From a checkpoint of a small image FSQ autoencoder.
Model: 1.28M parameters, 64-pixel images, encoder arch poolformer, encoder norm layernorm, encoder activation gelu, encoder patch size [4, 4], encoder depths [8, 8], encoder widths [64, 128], decoder norm instancenorm, decoder activation elu, decoder widths [32, 32, 64, 128].
Training: muon at rate 0.018, 4800 steps, batches of 48.
Data: trained on photos of arthropod specimens (BIOSCAN-5M), 48750 training examples, 4.7 epochs.
Rows from block 6 of the decoder of a small image FSQ autoencoder, named by matrix and row number. Each number is 200 + 30 x the weight over its row's rms, rounded and kept within 0 to 999. All counts start at 0.
After each channel's rows are labels from the 100 images, of 14976, where the channel reaches its highest value: "top examples" is what is common among them; "peak at" is the part of the image that holds the peak. Only what is clearly more common there than usual is listed. The data: photos of arthropod specimens (BIOSCAN-5M).
# conv: 3x3 conv (decoder.decb.1.1.conv.weight, 32x32x3x3, each kernel summed), inputs 0-31

conv.14,163,191,162,221,196,208,235,202,257,196,216,226,196,178,181,217,224,234,222,154,174,157,195,215,258,125,179,240,194,200,180,217
top examples: order Lepidoptera
peak at: bottom left

conv.0,196,194,186,192,200,210,193,252,273,261,195,183,159,130,227,191,247,173,229,199,207,241,214,171,188,201,219,214,217,198,191,236
top examples: order Hymenoptera
peak at: centre

conv.24,231,226,213,261,185,228,229,228,210,218,215,197,261,226,164,198,260,184,172,223,228,134,194,189,210,173,209,219,198,219,219,243
top examples: order Hymenoptera
peak at: bottom right

conv.9,185,212,149,182,210,202,200,217,279,157,222,199,207,187,192,230,216,245,193,217,217,164,242,203,154,225,155,245,189,232,224,230
top examples: order Lepidoptera
peak at: bottom centre; bottom right

conv.13,183,186,171,190,204,175,214,117,225,203,174,196,215,125,176,198,217,173,196,164,196,151,185,200,163,229,233,179,229,215,210,155
top examples: order Lepidoptera
peak at: middle left

conv.25,205,194,164,216,249,213,199,142,146,216,168,185,192,174,218,211,194,202,226,246,253,148,197,218,201,203,258,153,230,205,180,210
top examples: order Hemiptera
peak at: middle right

conv.28,211,170,162,168,157,225,228,142,215,199,211,159,184,209,227,132,233,172,197,172,201,188,169,195,197,230,184,151,164,186,247,211
top examples: order Hemiptera
peak at: bottom right