config.yaml
dataset: "photos of arthropod specimens (BIOSCAN-5M)"
image_size: 64
encoder_inner_norm: false
encoder_patch_size: [4, 4]
encoder_conv_stem: false
encoder_depths: [8, 8]
decoder_blocks_per_level: 3
lr: 0.018
momentum: 0.95
nesterov: false
weight_decay: 0.06
Rows from block 15 of the encoder of a small image FSQ autoencoder, named by matrix and row number. Rows with one number belong to one neuron. Each number is 500 + 25 x the weight over its row's rms, rounded and kept within 0 to 999. All counts start at 0. Numbers have three digits each. After the name is the row's rms in percent of the matrix's.
After each neuron's rows are labels from the 100 images, of 14976, where the neuron reaches its highest value: "colour at peak" is the nearest of a few named colours to the mean colour under the peak. Only what is clearly more common there than usual is listed. The data: photos of arthropod specimens (BIOSCAN-5M). In brackets: how many of the 100.
# fc1: MLP up (encoder.blocks.15.mlp.fc1.weight, 256x128), inputs 64-127
# fc2: MLP down (encoder.blocks.15.mlp.fc2.weight, 128x256, transposed), outputs 64-127

fc1.239 087:470522500513520516494473464477483422471543522531500500482505475534497500500521503500551508449500509485500500508500473554571500509506532500500554500500510500452500500500489494501564479478479482
fc2.239 081:516526500522463500545500561498536549539468497494500500500471505420525529484500500509461491500522500455525508531500519475523510508494500500518461462508531500496500500448499500487500495500500504
colour at peak: pink (90)

fc1.202 103:466512500500500490447500500498500426446548500511532547536522501500475545500471498500487500453526500532486536470521500474464458501500500496509504513478481490474475500500511523500500500520552500
fc2.202 116:500466500488520500535518518399442500480476484486494505501561501474520535520479512500503505500500539513454492471500500345491500531500524526498500500497494500500500507535512508500500529500500532
colour at peak: grey (44)

fc1.193 079:500437494468500499500500406500523500499491489524465472500500500454500536500467500464507500500540534494500526500500481476500500470500488500515500500561544500457500486508539488500510500501484507
fc2.193 130:500475500534461500500453510445500441500528500538500500503555500528512500500500494500495500500500525500500487482500500505500508504500512538521466496500500496495499502488511500469424506499500482
colour at peak: white (97)

fc1.109 161:500500500465497533502523500528511483521543474524500508474450474540521461510499462547552486514497479487533500500500481466531500543510526500478485484523471522517511492526478527460487499523529525
fc2.109 191:490473500476502500463483500510511475502517525473498500500504500496500521504519500500503501500495522502511510510494474494459515524500500500485504463577436532505500496492487502500475472500486574
colour at peak: grey (80)

fc1.43 069:487529500449500500531500504500532467500444500500432500498500474459500500500500532500475500404494500521511535500500500438519500502470500500500532475500449500483500532520500520478500497532516500
fc2.43 090:500545505500527500425455500453471520466542500567522500500512512537500536500513500500510528500500496513489519476500517506481500476500500500494505480500485470553500500431517509477434496500500523
colour at peak: pink (99)

fc1.153 085:467503511500483563535556484512508500524500521491450500512500559500500500546500513500484500500500500500489457500472444500500479498467471439480513500532509500556500542506521500472458500520491512
fc2.153 081:493496500517493499495493533492500481528508519506502492500495491495500500480478515503475526500500463500462516519513521472556500478500475500468507473496493500492500500481479494489554500500512500
colour at peak: brown (76)

fc1.46 103:500471491577497465527455510523481487461520507500469531468458475500500437517475480500546502518512499500500492500497552492554488479500516515500534498494520473500544493511448500484567535457472500
fc2.46 093:516524500530504501492432491467504506497473484509472500500543507471477502478547500491462440498490544500524513546500535500484471496500500472478461500503500492481500495500514480509472484507482518
colour at peak: grey (60); brown (36)

fc1.15 093:500448483500516453483500500526500500500523520538515500534500506500535476511500497516483500466552449500550496500517531532500470500500466500500477521500500528500500500513484503522531520500484466
fc2.15 079:500471494500476502525460500510490482482467500500518500504500492443500500478550500503473467503485500500536512500502500534503500461500500498542500485500494500502499484537500494497477472503500425
colour at peak: grey (67)

fc1.85 030:500500500503538534500500477500556450500500500518500467494500500542500500500503481540549500500476500500500533521500500522525555500500500408500540507525500500500500461449500500500554500500500500
fc2.85 023:510499500508538506489500470531526500556500500500500475500510500437500541500526500496442500503493484509500500537500551514551500500500520500500512446500500528466493500500500487506500485516489550
colour at peak: pink (96)

fc1.249 071:500485500543500539500458533483457500520522492446508446500488500518500422500500500500499481500496487516530505500500500536500491500527428484487500500500500475501500500532462522473500484524519507
fc2.249 044:500500500503510500498500462500512500483473501490500495500527500428546529497477500498500520500497465483500484531500507504513500471500535526500500500500536500492500495446500493484449500503486552
colour at peak: pink (90)

fc1.19 141:519480483500426496502489490476475504460524493479500469500486488514499479494490505533447509456500504483478509551529534559475503515515548513500481499470500470528582538514464505500514474500507505
fc2.19 142:493451500483567501586494460530500500503488500555500494500512500477506500488507499497532548500500489489551500519508500460497493468490441468493483483479539483500501504523479500463539500500492500
colour at peak: grey (43); brown (28)

fc1.186 073:480496482439483500500485500500500432453500506531500486489516503500477499581514500500532453431481513473500500500491500519500500500520551500500564500545473500500500469500501522510500500483494524
fc2.186 056:514459499493495500461471500500418500500463522513505500500475500500500517507500500509512478500514559479572523509500511454449500545500500521526442500473500517522500500500500490485532500503489524
colour at peak: black (48); brown (47)

fc1.173 010:530514530551500500439412527500500500500500500500500500500535500500500500555500500500488500504500462500477527500500500558500500500500500500500500500500489500540500500430500500500500535500500500
fc2.173 014:500500500536500500534556500599500476527482500485500500490493500469500516500530500500488500500487500500566500500500500520500500548478500500520500500500510500500500471543500500440500500500500609
colour at peak: pink (87)

fc1.172 043:467473529500500500500500484500524500544500518500505455494500571527500500500500465500500543460495526500454500464500476541500448511537438491500474500500500508500548511500500535500500500456475500
fc2.172 059:500500500500500496489500531529496500518500500536516488500500500500514498483500518508476524497522496500476521550500527451544500474497493500487547476500505487503500500467500500455523481507511545
colour at peak: brown (62); grey (30)

fc1.157 065:531525500462500522497500461500515500561500525500541467491500453507493476551500524563522511541527541486450532466456500487500500491516519500481503471519489526500500444440504462525532509462459500
fc2.157 046:500581500494500506470499452511512527471500500556510494494494500527500470491511494500500513500514434535506506500516516424497500534500500532500517522466500453501500506537478500532465534492500549
colour at peak: grey (62); brown (30)

fc1.102 157:499493502500510489540500505465490500492500526595501500495486512511469494504529508522500486500532500492490514494551499500515505453431492500500469482487515474533500500492500500500500518455528553
fc2.102 157:499507498496450500462500494589503498532519489500500494500490491478524497500500500500455496500484545500500514500500525500510500527527488492486559475529494516469500500461512477452500483500496497
colour at peak: black (43); brown (40)

fc1.70 057:524559473529516500480500457500554511500494500514500500500500500526485500492507537454553500482500500500458519448500500500524500467536500459476500500500500500520541488464539500513486500470539485
fc2.70 035:500468495538479500532503529535526500500507500507500483497500503454500524500500496500455503500518531485529500557496500500518496528500500493500523495507471433500500500500500514500500442500479500
colour at peak: pink (96)

fc1.213 101:459500549484502500409515542468519505495532469489500475463500519500498551531488477477554512532500500507490493500500500500501512500535468507472531500500465530482494531503500500508493500495527516
fc2.213 065:515500500473439500500448474500500490500540500500439488502500496475499500500545500500445465500500529475560512496497536500456500548500495500544500508517499500500497482516525491495479480500500532
colour at peak: brown (46)

fc1.28 106:439485491478481523541500458549506484511459565517451508484548500467500471497477524477538500500540478495500492500455481485494523481521500440510533522500491513527477526520500496494500471548473468
fc2.28 126:500514500500498500484482526384533458493532500500507500502545500486500490533500477498515461500500532500567517463500495417553495478505486514507464516547463494500500500467507493471469526500493523
colour at peak: grey (39)

fc1.254 094:500460500500512542529528500502540484511476500533500500555500528500500527500543508500500509512510500470473500500507500483465477498540526464500498527511500500537499424500531465543500500426455523
fc2.254 100:509512500497464499500500532481524454476466499502500500498589500518472500500464473510511500500508496476452498498500511468476516471487505497500482518495507466500500509503500505544510500495496464
colour at peak: brown (66); black (27)

fc1.192 143:490517518500509500571514531492534500517463520468495517494477503493520494500454487500467470500523500493500537483518497512517531500491557505500487530537475500456479490526515500500478521500500500
fc2.192 121:503563506500503501572546550399500473518508500489500500500465507485483500504480500497522500499506500500528486475510490538500500500509486528499463500537500500491500500489500518500510516500500458
colour at peak: grey (74)

fc1.232 105:456489500500500515535489500545491503500500532492493471459515524500471500520521500500511493531500516507500507449500500483518500500477474490577506490527468500529509500471500533474513499482504425
fc2.232 131:500500500492519500545498492481500490500497500519491500500500499491510468500500522500502500500500440513500491501512526372500477474485498511500512498488500512514500491502500498479551477500508441
colour at peak: brown (51)

fc1.67 036:506490535500500500471500517439481500483500535500500500548516500527523539500550519509500500389500440462500493523524521479500504500500500524544500491475493459524514514500500577490500500544500543
fc2.67 032:500500500458500500500500479545463500500457500548514500503466503523494500492534493516553500500503460500509491500500455406542538460500474529551504500492518514500502500504496514502467529500500500
colour at peak: pink (88)

fc1.154 096:455533500493536509468500468544500495503501500540500500500519460500500575489500500500510500463484502500478477471491479539500489500500463559495504471477561508458453503500500495512500500526493534
fc2.154 117:504504500470457500510456464522515546509449489461479504500485503464500450534472526500459514500500499454473484462480500454522512500500500449543544501521500534500501500500517500483503463500511469
colour at peak: white (99)

fc1.106 081:500500531500500509495495533541500526527478477575461480500500471482489530500500487500463520592500516500481500444500500500461504500500428533480481514509522506487439500505491471490538505475471484
fc2.106 066:497577500478467500509491452484510553474460500500515500502477508500544476510509542513463500500510490464502485505492500482522549489500501465506500510487500494542498500531500500511500500500521527
colour at peak: white (91)

fc1.175 074:494508472500526505550480475466539502500520500468500508500504500509524500511500494500500500568498553500500513500577485500560525476520525500538508476524500550487503497506445498518500500470473519
fc2.175 066:500553500486501500526500500520500472480500500509500516500465500499500486500500465503524480500500427502518500500500500638495500488475525522490460476538484500518500500462511487526441494500493500
colour at peak: pink (94)

fc1.246 100:500516500518472479524497515500501500500450506477531500500504525500498447500506500500470476542500546486478472369528477500540529476489432521412500492503523513490555500500491520500500500483482500
fc2.246 061:500549500519500495500477500548498500477544493546500500500473486519515478500520500500482514503520500544478500565508571461543500465500500531477517496471500447500500500477482514480467465500500564
colour at peak: brown (53); grey (45)

fc1.221 082:557500546547497540490514496525500518444534467545479474479518519507498463522523500477500550477500481468525500496496467554485495506482472500522500465452495500500500500498497500500525500492505466
fc2.221 085:500490508535542500547500528472500500498495500499507499500517500461533543500524477497493500500490500500518504545500487411519481502487476509500466445532500500500500500490490506517526500497500494
colour at peak: grey (64)

fc1.225 149:532498500497500489502483500498500452516517449460483500500467519491484540500505530500424480453500536548436544534552492520503483503516517500492478485487508495483514500500513516500488496463500550
fc2.225 094:500536506500533501380486538489462475528500500463485500497553500491502523505509483492516500500472543513463500500481460441500500556488493484499495520500492500500500488500500473535521480500485481
colour at peak: grey (66)

fc1.214 077:476500500500549485520454551496490479513484500500500482556496472544499500437508503504526500484512500500487499426519529500516500454530529466481500503534459459500463524500496546556500517484470470
fc2.214 069:500472500469507493500514500500535500482500500548500500502477495515473479488494489500521488500505460500500497498488496392500500501491500510485506510461500486501500499503514508556468486500500449
colour at peak: grey (88)

fc1.208 109:511463551494500454500500500484500496520500495500518515500504541497477514479500520500500481433500451468528492513494500500442470500530493494511490495432545500513470500521517510497492527497500512
fc2.208 077:508561517500562498466500528430531500500429500500520500500532494491497472471513463500511495500477539500483500500500518496519500446500481500495500506471531498500500501506500493525504500500500453
colour at peak: brown (83)