{
  "crop_scale_min": 1,
  "downsampling_factor": 8,
  "encoder_norm_position": "pre",
  "encoder_patch_size": [4, 4],
  "levels": 5,
  "init": "torch_default",
  "muon_scale": "spectral",
  "epochs": 4.7,
  "final_lr_fraction": 0.05
}
Rows from block 15 of the encoder of a small image FSQ autoencoder, named by matrix and row number. Rows with one number belong to one neuron. Each number is 500 + 25 x the weight over its row's rms, rounded and kept within 0 to 999. All counts start at 0. Numbers have three digits each. After the name is the row's rms in percent of the matrix's.
Before each neuron's rows are labels from the 100 images, of 14976, where the neuron reaches its highest value: "colour at peak" is the nearest of a few named colours to the mean colour under the peak. Only what is clearly more common there than usual is listed. The data: photos of arthropod specimens (BIOSCAN-5M).
# fc1: MLP up (encoder.blocks.15.mlp.fc1.weight, 256x128), inputs 0-63
# fc2: MLP down (encoder.blocks.15.mlp.fc2.weight, 128x256, transposed), outputs 0-63

colour at peak: grey
fc1.185 089:500549515516496500462500513500463493500514516500481573429459465510500500519518464498500500500479415495500498535500501500484507483519494480540551500484474498526500500500500512462500543490472500
fc2.185 108:485523479511493525535469497513497500500521498486509518472500510496500458505472500495522500507500452471500481494571477514465536496507500489490465521500490472504527515531500503509528505494471521

colour at peak: black; brown
fc1.102 157:468527500481500531500500505533506490493508516500500534500475458500500435535500500529515500504535475500458500466409453529476494491531542497497500517500498518518518540532479500467502517491455465
fc2.102 157:519463553511506483484490484489500501506500500509499500505495483453490642496500499486489500537484514500500500545517498500516474494460484499463550500532489500488500458458500518498489469508531500

colour at peak: pink
fc1.249 071:500532450513500500463520474502506450474528500478500500504477500485500500500527508556500500500484470500471510500522465500521493500500486462500500500500500547526546500500542521603473479448506513
fc2.249 044:544438528500559501500500500504483500499503500501500568500500453608554500500500500445530500477500500522569476500500500500524500523494540549500500491518525498500492500500500453490486491500528499

colour at peak: brown; grey
fc1.246 100:539481506523513480500483500500508500514500500500500470502509526523485487511500500522487500447500500538528500532500474500511492498501500530458496500500521500483477544505490512500531500500500447
fc2.246 061:459506500480500500489500492500500500500474505504505500544500507428511449500500508500527505500510500487464500500505538463500473461495511504542526506536464524489532510491489500449537482505550548

colour at peak: grey
fc1.99 066:459533479500528518484444500500500500500543509500500452500500500454475525532467518473534504425482500483503533505460500500500532500472547496542500500479475500505475500517436552467456500495534500
fc2.99 062:508500488515500515500500495500513500500528510527488500507498477501517428500512500511516505653515500500527504490478432513490449477441512528500483500527531515503519496500522474500507509500477530

colour at peak: grey
fc1.87 090:500500522512480512466528502500557485485500498492500488500550500491500473500539539484522500500500511523440527475499447484471507491513494500500484500500413500479500474482487558516538500518528565
fc2.87 072:500450569500516521483453500493487497500500500503460520489526511500534526500480460500505500569449500501540500501493481494500428518500552505536511500495533438500483500500479516496464500510500479

colour at peak: brown; grey
fc1.168 097:523500541531477500513470520500471539500526478500487491500519500544500500486500489528500518465459549500500522500469453513501500481500500504465469540484506494457505500500500496500500476458496479
fc2.168 093:488506501500479500484488503500500500500500500500507500549464500435500426545521500500520505560500490476489500538459537455497430485466500486534500500538465535500518478514484503494521500493546533

colour at peak: brown; grey
fc1.223 128:500500567523500500507490539500491524504542509498516500500513500555517500485525499532522515487462539500500518531474437543509525479500529476442500500491500500486513480511514528510500489462517443
fc2.223 142:499505500500480483500500500507499500500493500502500475528500503419485447528541500503520507566500502488489476533431540463480426489477484500532479500525471539500502494500477534500484492498544531

colour at peak: pink
fc1.173 010:465455418500523500500430500505449500505538500500500508536546500500475446500434500520486461500500527500525500500512519500474475500500500500533500544518500534500494500500476500500500471500500451
fc2.173 014:500540463500478500500500500500500500500516500510500462500477500500461525500515500478500500500500463500500554500411500500549500500514536500500500458500500500500500461500493500540524524483533540

colour at peak: pink
fc1.239 087:437499536500507502500465526503500519500516501500524486500500512500500500473448548507497540431522458501503505454517474508518500518500457500516500480500500500485500489482497566500500531500500500
fc2.239 081:528565475497500506470500509474500500504500500511471500512444492500554510494511488493500500586500518493527500500471498498520494478450490495509535500564530445499500514537519465511491485509475500

colour at peak: pink
fc1.175 074:484512505474482497500495513463498402471456472462544527500506486504500474520500524500471500500500505500500500465500503500540476500500518484556500440500502500500492500543529507500519500486448510
fc2.175 066:496482485500478500500473524523499500498500498500480500491523501448573500500495478476501500467500480497510449500515493533465477500549531500491500500500488500500543506500537499434514511546500500

colour at peak: pink
fc1.85 030:500500500494500548490500529500500467572500540466500423500500521500519487440500487500480470500500469500493474500500500430537500558500500500500500500484500500447520500500505503500515480500500500
fc2.85 023:545500525508520500500449500500500500487500507487413547500500463437449538474536505520480493537500500513565534498465500500529500523500529500492485477500500500500555508441500518516500500500510507

colour at peak: grey; brown
fc1.195 113:500486557528523488518487497500480515488535521515525500506521456559500481476511513534527500480458516484523500553478414545507500500500499500451486512500493487500512500510513500509543501476500426
fc2.195 132:505504522500485484487500500513496500500488500499500484526500514421498441539537515506529503573506505489478492529438556450483422483471477500525468500530500500500502489518465522504500477485535529

colour at peak: brown; grey
fc1.115 083:544500472478495549500526507507483450501535486500513500500487500446529500497502519507500501548491519486522500517500540515478462522485447430493527502491500481489500559525463487500469500503493545
fc2.115 054:521558564507503484442423494478500486500483500500500500475500479500486586500515515410500493565474478500478500532469500525485494500500500475484493495517500487520523478429500518559500499502503520

colour at peak: white
fc1.210 086:500543501545500572485500500504500520500538469458486500528535514445500483521500500471490558553500467500500479477490521491491510510528479491467473500506473500520582514480541474496500500500505480
fc2.210 060:471484503500501461508500500500500500503529495510509450537500489504459576465493494566487484492481480519515500500469466568500500482518534499500517476500478500504505524501464500478543539527500481

colour at peak: brown; grey
fc1.6 084:500481500516508455474494424500559516475517500493486491494505496500467487481498528511539506478520494512517500468500439495477517500500500500469469513509521510500500500477471558500539500459508500
fc2.6 070:474495478514499500473500510500503499500471498509500478568453522429481440540525500488509504633513522496475500500482550456526439479497504501526525500539500500495500502500500500497500500500538528

colour at peak: pink
fc1.43 069:500539471535494527467506500493511500528473525524575500538500504516502484478513500498500498528500527515453471500482500500512500535495500500488509500500490500436500486500500486538500521459427517
fc2.43 090:497462500486500500534500512500501500491493500500471534500498500484500458500500493486534500440489528517562500500513500479500538493498550497500497500462461498500475500491493460430481521550473476

colour at peak: grey
fc1.91 023:500552494542436500425568489500476494500524500500500500497501526500464510500503500482466500448511500500500554500500500476500498500460500500500500500527500500500500551514500500525500500453500500
fc2.91 031:500459516500539478500448500536492482500516511510500530500517500507498500500466500493500482648473469481532495517438436530500434500528549491474500500481496500500485442470527500524500500500522514

colour at peak: brown; black
fc1.95 077:508512500500480522500470535500460467516500500461558523482523553519508500456530497494500500500500484500486462538498500456481503500548525465541445500488514455506463510459520501474504500500460522
fc2.95 069:490454500500506506526500522497500489500521500500477509462527538467560442493486487461511500549476468478555475500462490504480500457509569500506516500476500499487519516525506500465539498508497506

colour at peak: white
fc1.9 077:478481537500492500524500496515500500515496463516508500500500500497483476490489491462507488475500500522485471500490500500500542516500479506521528513518500500500533501500424515507519500537447488
fc2.9 071:500482500500500500485500500518509511500500496500525483501500565542493517517498492537512510500500501469471482539499452463500480500552477474475441473488519500500500465443506523546500512523466500

colour at peak: grey
fc1.171 116:471431530474500445524516499495488488497488493508500544510500515490497471500500500500516458474500508502478507503512460500498513530500517474546500497488483500531485536491458511525559511538461482
fc2.171 097:495531490500444506451500517500501500500503498500500483488500572524495520500467511456500520513500472474451500516500478517538521519500499500509506500508500470500556500468444522551503466449500531

colour at peak: white
fc1.228 092:500489500530457544535488431500509500555455499510500473500525504486499463499500485500442534535523478542456487520442521559515530524515548500484510489500500523527507519482478536500500481503492515
fc2.228 128:505455558511544500500463523501500497500491501494517500493507499499457500500500508500491500521511458505418503515579488500507485500538544500480477500500501466500509486506440500500513511490513491

colour at peak: grey
fc1.134 080:500500500538500500480535493495486529543448500533500518500500510492500544477500500500494526460500500500471490503571513498435562520527543500486564493512485500541500508518488513500500516500468496
fc2.134 089:468500524500500500500500500500505500500475500500541467500500497492500616500486500520476490447490493514464522514522498473500603470517463487500513500457500500496500480500508514503498500493526500

colour at peak: brown
fc1.148 047:500554500497500488503471536526472500548509513500500500500500500458500500500522500500473504507547500483500468500456500462500531540500500524500500500509449500516496500500500510491484500500500502
fc2.148 043:514553462500500507480490480500500503500500500518488500469500500500502422516487500472500493652500504512535500500500436500500446500497500493500501500500500500500500500500516500500517515500500527