{"dataset": "photos of arthropod specimens (BIOSCAN-5M)", "train_examples": 48750, "crop_scale_min": 1, "horizontal_flip": true, "bottleneck": "fsq", "encoder_activation": "gelu", "encoder_layer_scale_init": 0.01, "encoder_conv_stem": false, "encoder_widths": [64, 128], "latent_channels": 4, "learning_rate": 0.018, "lr_schedule": "poly"}
Rows from block 14 of the encoder of a small image FSQ autoencoder, named by matrix and row number. Rows with one number belong to one neuron. Each number is 500 + 25 x the weight over its row's rms, rounded and kept within 0 to 999. All counts start at 0. Numbers have three digits each.
After each neuron's rows are labels from the 100 images, of 14976, where the neuron reaches its highest value: "top examples" is what is common among them. Only what is clearly more common there than usual is listed. The data: photos of arthropod specimens (BIOSCAN-5M).
# fc1: MLP up (encoder.blocks.14.mlp.fc1.weight, 256x128), inputs 0-127
# fc2: MLP down (encoder.blocks.14.mlp.fc2.weight, 128x256, transposed), outputs 0-127

fc1.232:484522493474500503500494512520489503487518500500504500464500468498500424536500504511530476500530464518459497442426442532482490494500521492516486520522494500532519536534494503482500529492438479492497500508517501548481510458485505493500526575503488500480522511469500499532496524503497465500500500491500500536496505500507450408500515500464476487516474536500500500500504494500510458500540
fc2.232:500464500538498450500500473491512500500503511500489506522537500414500610477500512484489500500458514500526498556500528463493475489452500506486543500517500517500500464500500508500488508510515500520523504493500482471497481550524500495500500443506476520500500500535492511500513500472535480519510485500482500462515568510500526581498498500502490497500500487544525500499471494513488549482504
top examples: order Coleoptera

fc1.57:500485500484493536500518445464500500497485500489500502474569466500500500542477500560500454483501506500521463532469491500500468522500504500500500516500520500533467454533510487546500545500497522500500500473521531500485519500477500429489500465526500474528500508500499482500513554526492575532484487478475448500511472540525530551500500484549500514500517500500472500491451476500472503504527
fc2.57:515466514500516477503511487511500512513500500500491517490500525536493452560500500519506500500537522482483526492502500538470502510500420500500452476536472500530489520445447541500500465563530500490500494520507500450485506521510519500479480463500500472504506561468514484529500500497466538478500481521490500444500462500462500466500500496480527500500500477500500485495480532500460500470576
top examples: order Coleoptera

fc1.17:545509500516500500543481486507500500510500530502520559500481500500500507500500460500519500501537500523500499541461500506465497468441531552486522434500500487540500566500477521500500532500457500500518500500486479510500450500500489500482527542457500485507475468497480486500550495500534500513545522500555500475435461499545528464500446474500500515487506485500529513496500532500470500500477
fc2.17:499470475507500488500485519528500554484571438500546514500487500529500454441503521461500478500500500500523440494493501501518588526510492500521500510482469494472486500500528534484500517484500500496466500500500492515510537429485516500500471489500491500500525500513500500529500500505496551500480500524506509507500509483489472485488500500501497490500526478610500500500559503483512492500473
top examples: order Hymenoptera

fc1.175:523468560500513516534480497454502551467498500500541479533500500508463500500535503552500521554500469500500500542500500500517509472531523500500470500500494497534518516478459470489532500500504500465491489516483465473481484492500488490500500501500500449475484441500512500500505449500500500541490486552544538491471499500526509500513500473500486550502468500500585480472445548500500500500500
fc2.175:518500454529499434479500492505507507500507517547500514479495478458500447538490500484500486494460500503520519494557531444477507502500500499495494542515488494500454500526500475506500485524502489496463480528500506537500488465490560517524524463500500500505542476486500461463500527500461531508503500460467571500534557529500488500521528502486500505507522504551478536533500490514500492487447
top examples: order Hymenoptera

fc1.94:500534500502473441523534500507511476473520500535546489500516500500500463500519513559447541464500500426491522500500520500500500500513455559494500469464500500471500541530500500500541472547500500513487500482500454518556500500520468500498500552462459500526519555500512500505500502531500469501500488533500468500500500466517491547456452500472497500507475500500476500483500500518480500526501
fc2.94:494508463553500500449500490527504500500535472500489552474518484500500573500500512545518500551416507509483500515513501500517452488500458500498500507498530468572451479500485520530512476484500463500509500516479500500528500532528500500472543484509487500511500525541500500534500500495474517487519472500526500500449518504471500500500474513518465500502504500516499500500500522500500522416455
top examples: order Coleoptera

fc1.220:515492528488500500473509509510534467517438500508500500441518534513500500498469500500500500500511552490464422516500517500561543537500505502478475478465500500506507500500559503500500492500523527496443505500500421528491500500515508474430554500500500558500502500528500500523494500505517500470475496545500500500500526520500482511500500520500500500500444500480538510464518500472491500453487
fc2.220:498550500527460532500511473472500527511488535471500500547499500509500548510518500500500500480533451526482500489468500530479500452532511549486485500500484513500536493533520530500500472503501500488500522502500483451500500451500500500485584531500525500511539457493500517482500524505500507500514512429500500526443451489530506511484500494525500500481500545553554503500498505506498460465457
top examples: order Coleoptera

fc1.120:500462526462466500500536519500500561500474523500473521500479500507516507521541500507512525564489568500518500535440500506477500500500509426500480500492478459500475543500500456491481500539523487497520483469526500498492508533500455513500500480500475539500500500511495464488513500459538552506500500475516455573500464512517508504500492513495484499427500500478472500481512500500500486510508
fc2.120:493553518462480513475500495456500500500553478523469543470522530500500409458481500479500500499469500521502445460566548450499539500500492519518452486500500526550497495507503515500512454510500500486494500482489485494510506494500507510500527501515483520500500500527520487504503482500529545500461523487484484442514450513544503456502488500504545495507533502477497494528500533481512500500500
top examples: order Coleoptera

fc1.168:500441500500500500500500445529489554494562500500478484500500500484485479492522480500520558483465436500517531460490500513500508500500499523534525500512498504500516525500500500515537530500535439500512516520452514512475495500500489500464500500557500476479500485461474528494422471505473525513497500500500493560469551470500549495468490507550500500500474500495482492480510500479500515530532
fc2.168:500505489483490493500484500474500448500410521481536472518500477500493558500465511477499496542538495523500537517489485477510486522500498500482483481485500500497500530463470454454489499500447500500500496531521515497497500523522547499457511535492504513444500554500475496497500475513443500522475477502517500481496505500487474500524552500456458500487491501496569548513500508509526536476483
top examples: order Coleoptera

fc1.110:531529476470500500500529500500508521527540536491505500465500437522449611500500449515519492483500506500500499483500500533471466497500500449544522500506452500516535494507542500427459545511500504485566500500500524526500500500513500482530500457524567482500500500500500500537500500500500500500502496509520488500500500500500500486500467517469515503500500555484522495484500500467500500500500
fc2.110:500500509500500507509462500479500468500460512500500481517500500487500373491500500446500500524474500500500451500481472464495502500485468500515464500508500503500482492500516519572500500478542500500488500543561571510484508527500475510500500541500461511500481493496500475548491500496529511495500553494515571526487520513500507500471505501500500492500496474502500536500465461519497536489509
top examples: order Coleoptera

fc1.108:511464472517500500500500500484457493485500453460500500500534523462513500520529519548474531500500500500500500492497516472500522419475500482493469500432482514500470500491543509516576543517472481500500500482500473500487500500539553468529454519500500517472490473500500507515535510516558500480495485500499520500500529460543529500503500489500503545451530500478500532523529513525478477500542
fc2.108:515504461512500500500500500529500559500462480544484500500455460516500541504464488500499500465500494475522450444500496547527487552504500444512500560541500469483500481460500456500488500543500476527500500500466500478500519500458513466451500461488500481500538516549500500486487500500488531500514500484498500537500500501496472532501500500469500468500500521500527455497424467474500486494500
top examples: order Coleoptera

fc1.50:513502486465500508525477468500544546528500500469486495483502500512466446493505500504498476502465463500500467524446540482500500529500471486524500531491452500500470502521443551533500551500538500456550513516534500500529500529528450553515500516536500485500489503500448499470500500494492500541536536510523468479517489526490473516481478500500500485484500500550505457500490473528469490500468
fc2.50:527469493508504530547500496513500516500527515500524484491500452520500532483507507500500500514500512528536478500519500500511500489500415500479422519473491507553498539500533500496500475493502479502460500492500483500474495488500500500466567554498471485538516462500499460484474497500500459500500566514503500482521460471509512437504455495521532512496454496505493500500484500536500537500446
top examples: order Hymenoptera

fc1.224:504501535513471500501494523480500513515500498530522505544516486536490459494489493549512493467462514470504519547461442514517514496526537484467500518500487496491500470487485534500500478471513453476484487512500528500500500544500500513554500464500500463504517490528488500483457476538500424486526500518488500500442533509499524534500500500456474500528500500551465478515548500499541438478500
fc2.224:500462525498500486510489512487491512500551480534508483499495467476500555492524525515511499533511522523473492520401465495525455479500446495500400504520505500454515500500494500487496458501542500494500503500517457533529501517500501518492509476495487489488528500500521492500464489500543469486505500485500500508463511508480475538492442500549532532500497487539511499500501490510477490548523
top examples: order Lepidoptera

fc1.18:506529478500522496453546554500467534500500486475500458469500438500500502500524462524515500509500438542520500500462489500512540500500523500533520498503517500533518500479480500535459514500483451509546545543497500500505490527500461500449478498500500498500438500500532500500500500481518526432486500500490494556481500543493500464494500522514500467563500500500500500490525496522500516461519
fc2.18:500452499493500500500500515500500487500500524500500518500529500532509500500507446462489533562500520522530539526514500500478578523547500503513477500466500513525497517516500500476480464455512500479453512478438511493500519500500528509500503480500500476541500520500500455511500506481468500500489500508520500500500439500512501545515419522500500448519522500510570524515449500458500500507530
top examples: order Hymenoptera

fc1.92:485500500516500452500514495524534479538504549488543514539502500487517500500502506508552489500527476500500500494474470505527450500500500525500503459517463500518448500487489500508476504500478495517559457490514541509512500501458416478594525494523500526500470451535505514526470458521486500529525525511472464482479514500506500500469456474500485494479462513500496496493534500500507506500490
fc2.92:519490447514479513500500493484500525527454542492469491500500500500500525506544500443500500448492484498521515503500559500475543500515510500500451500420514524519550490509500500485482500471468500448468492509500461524475500489499468488500471500500544500459500471500489500500535497548500445500481472443565500500500464497490503494528489492521503450506510500507511500491474461516462500482487
top examples: order Coleoptera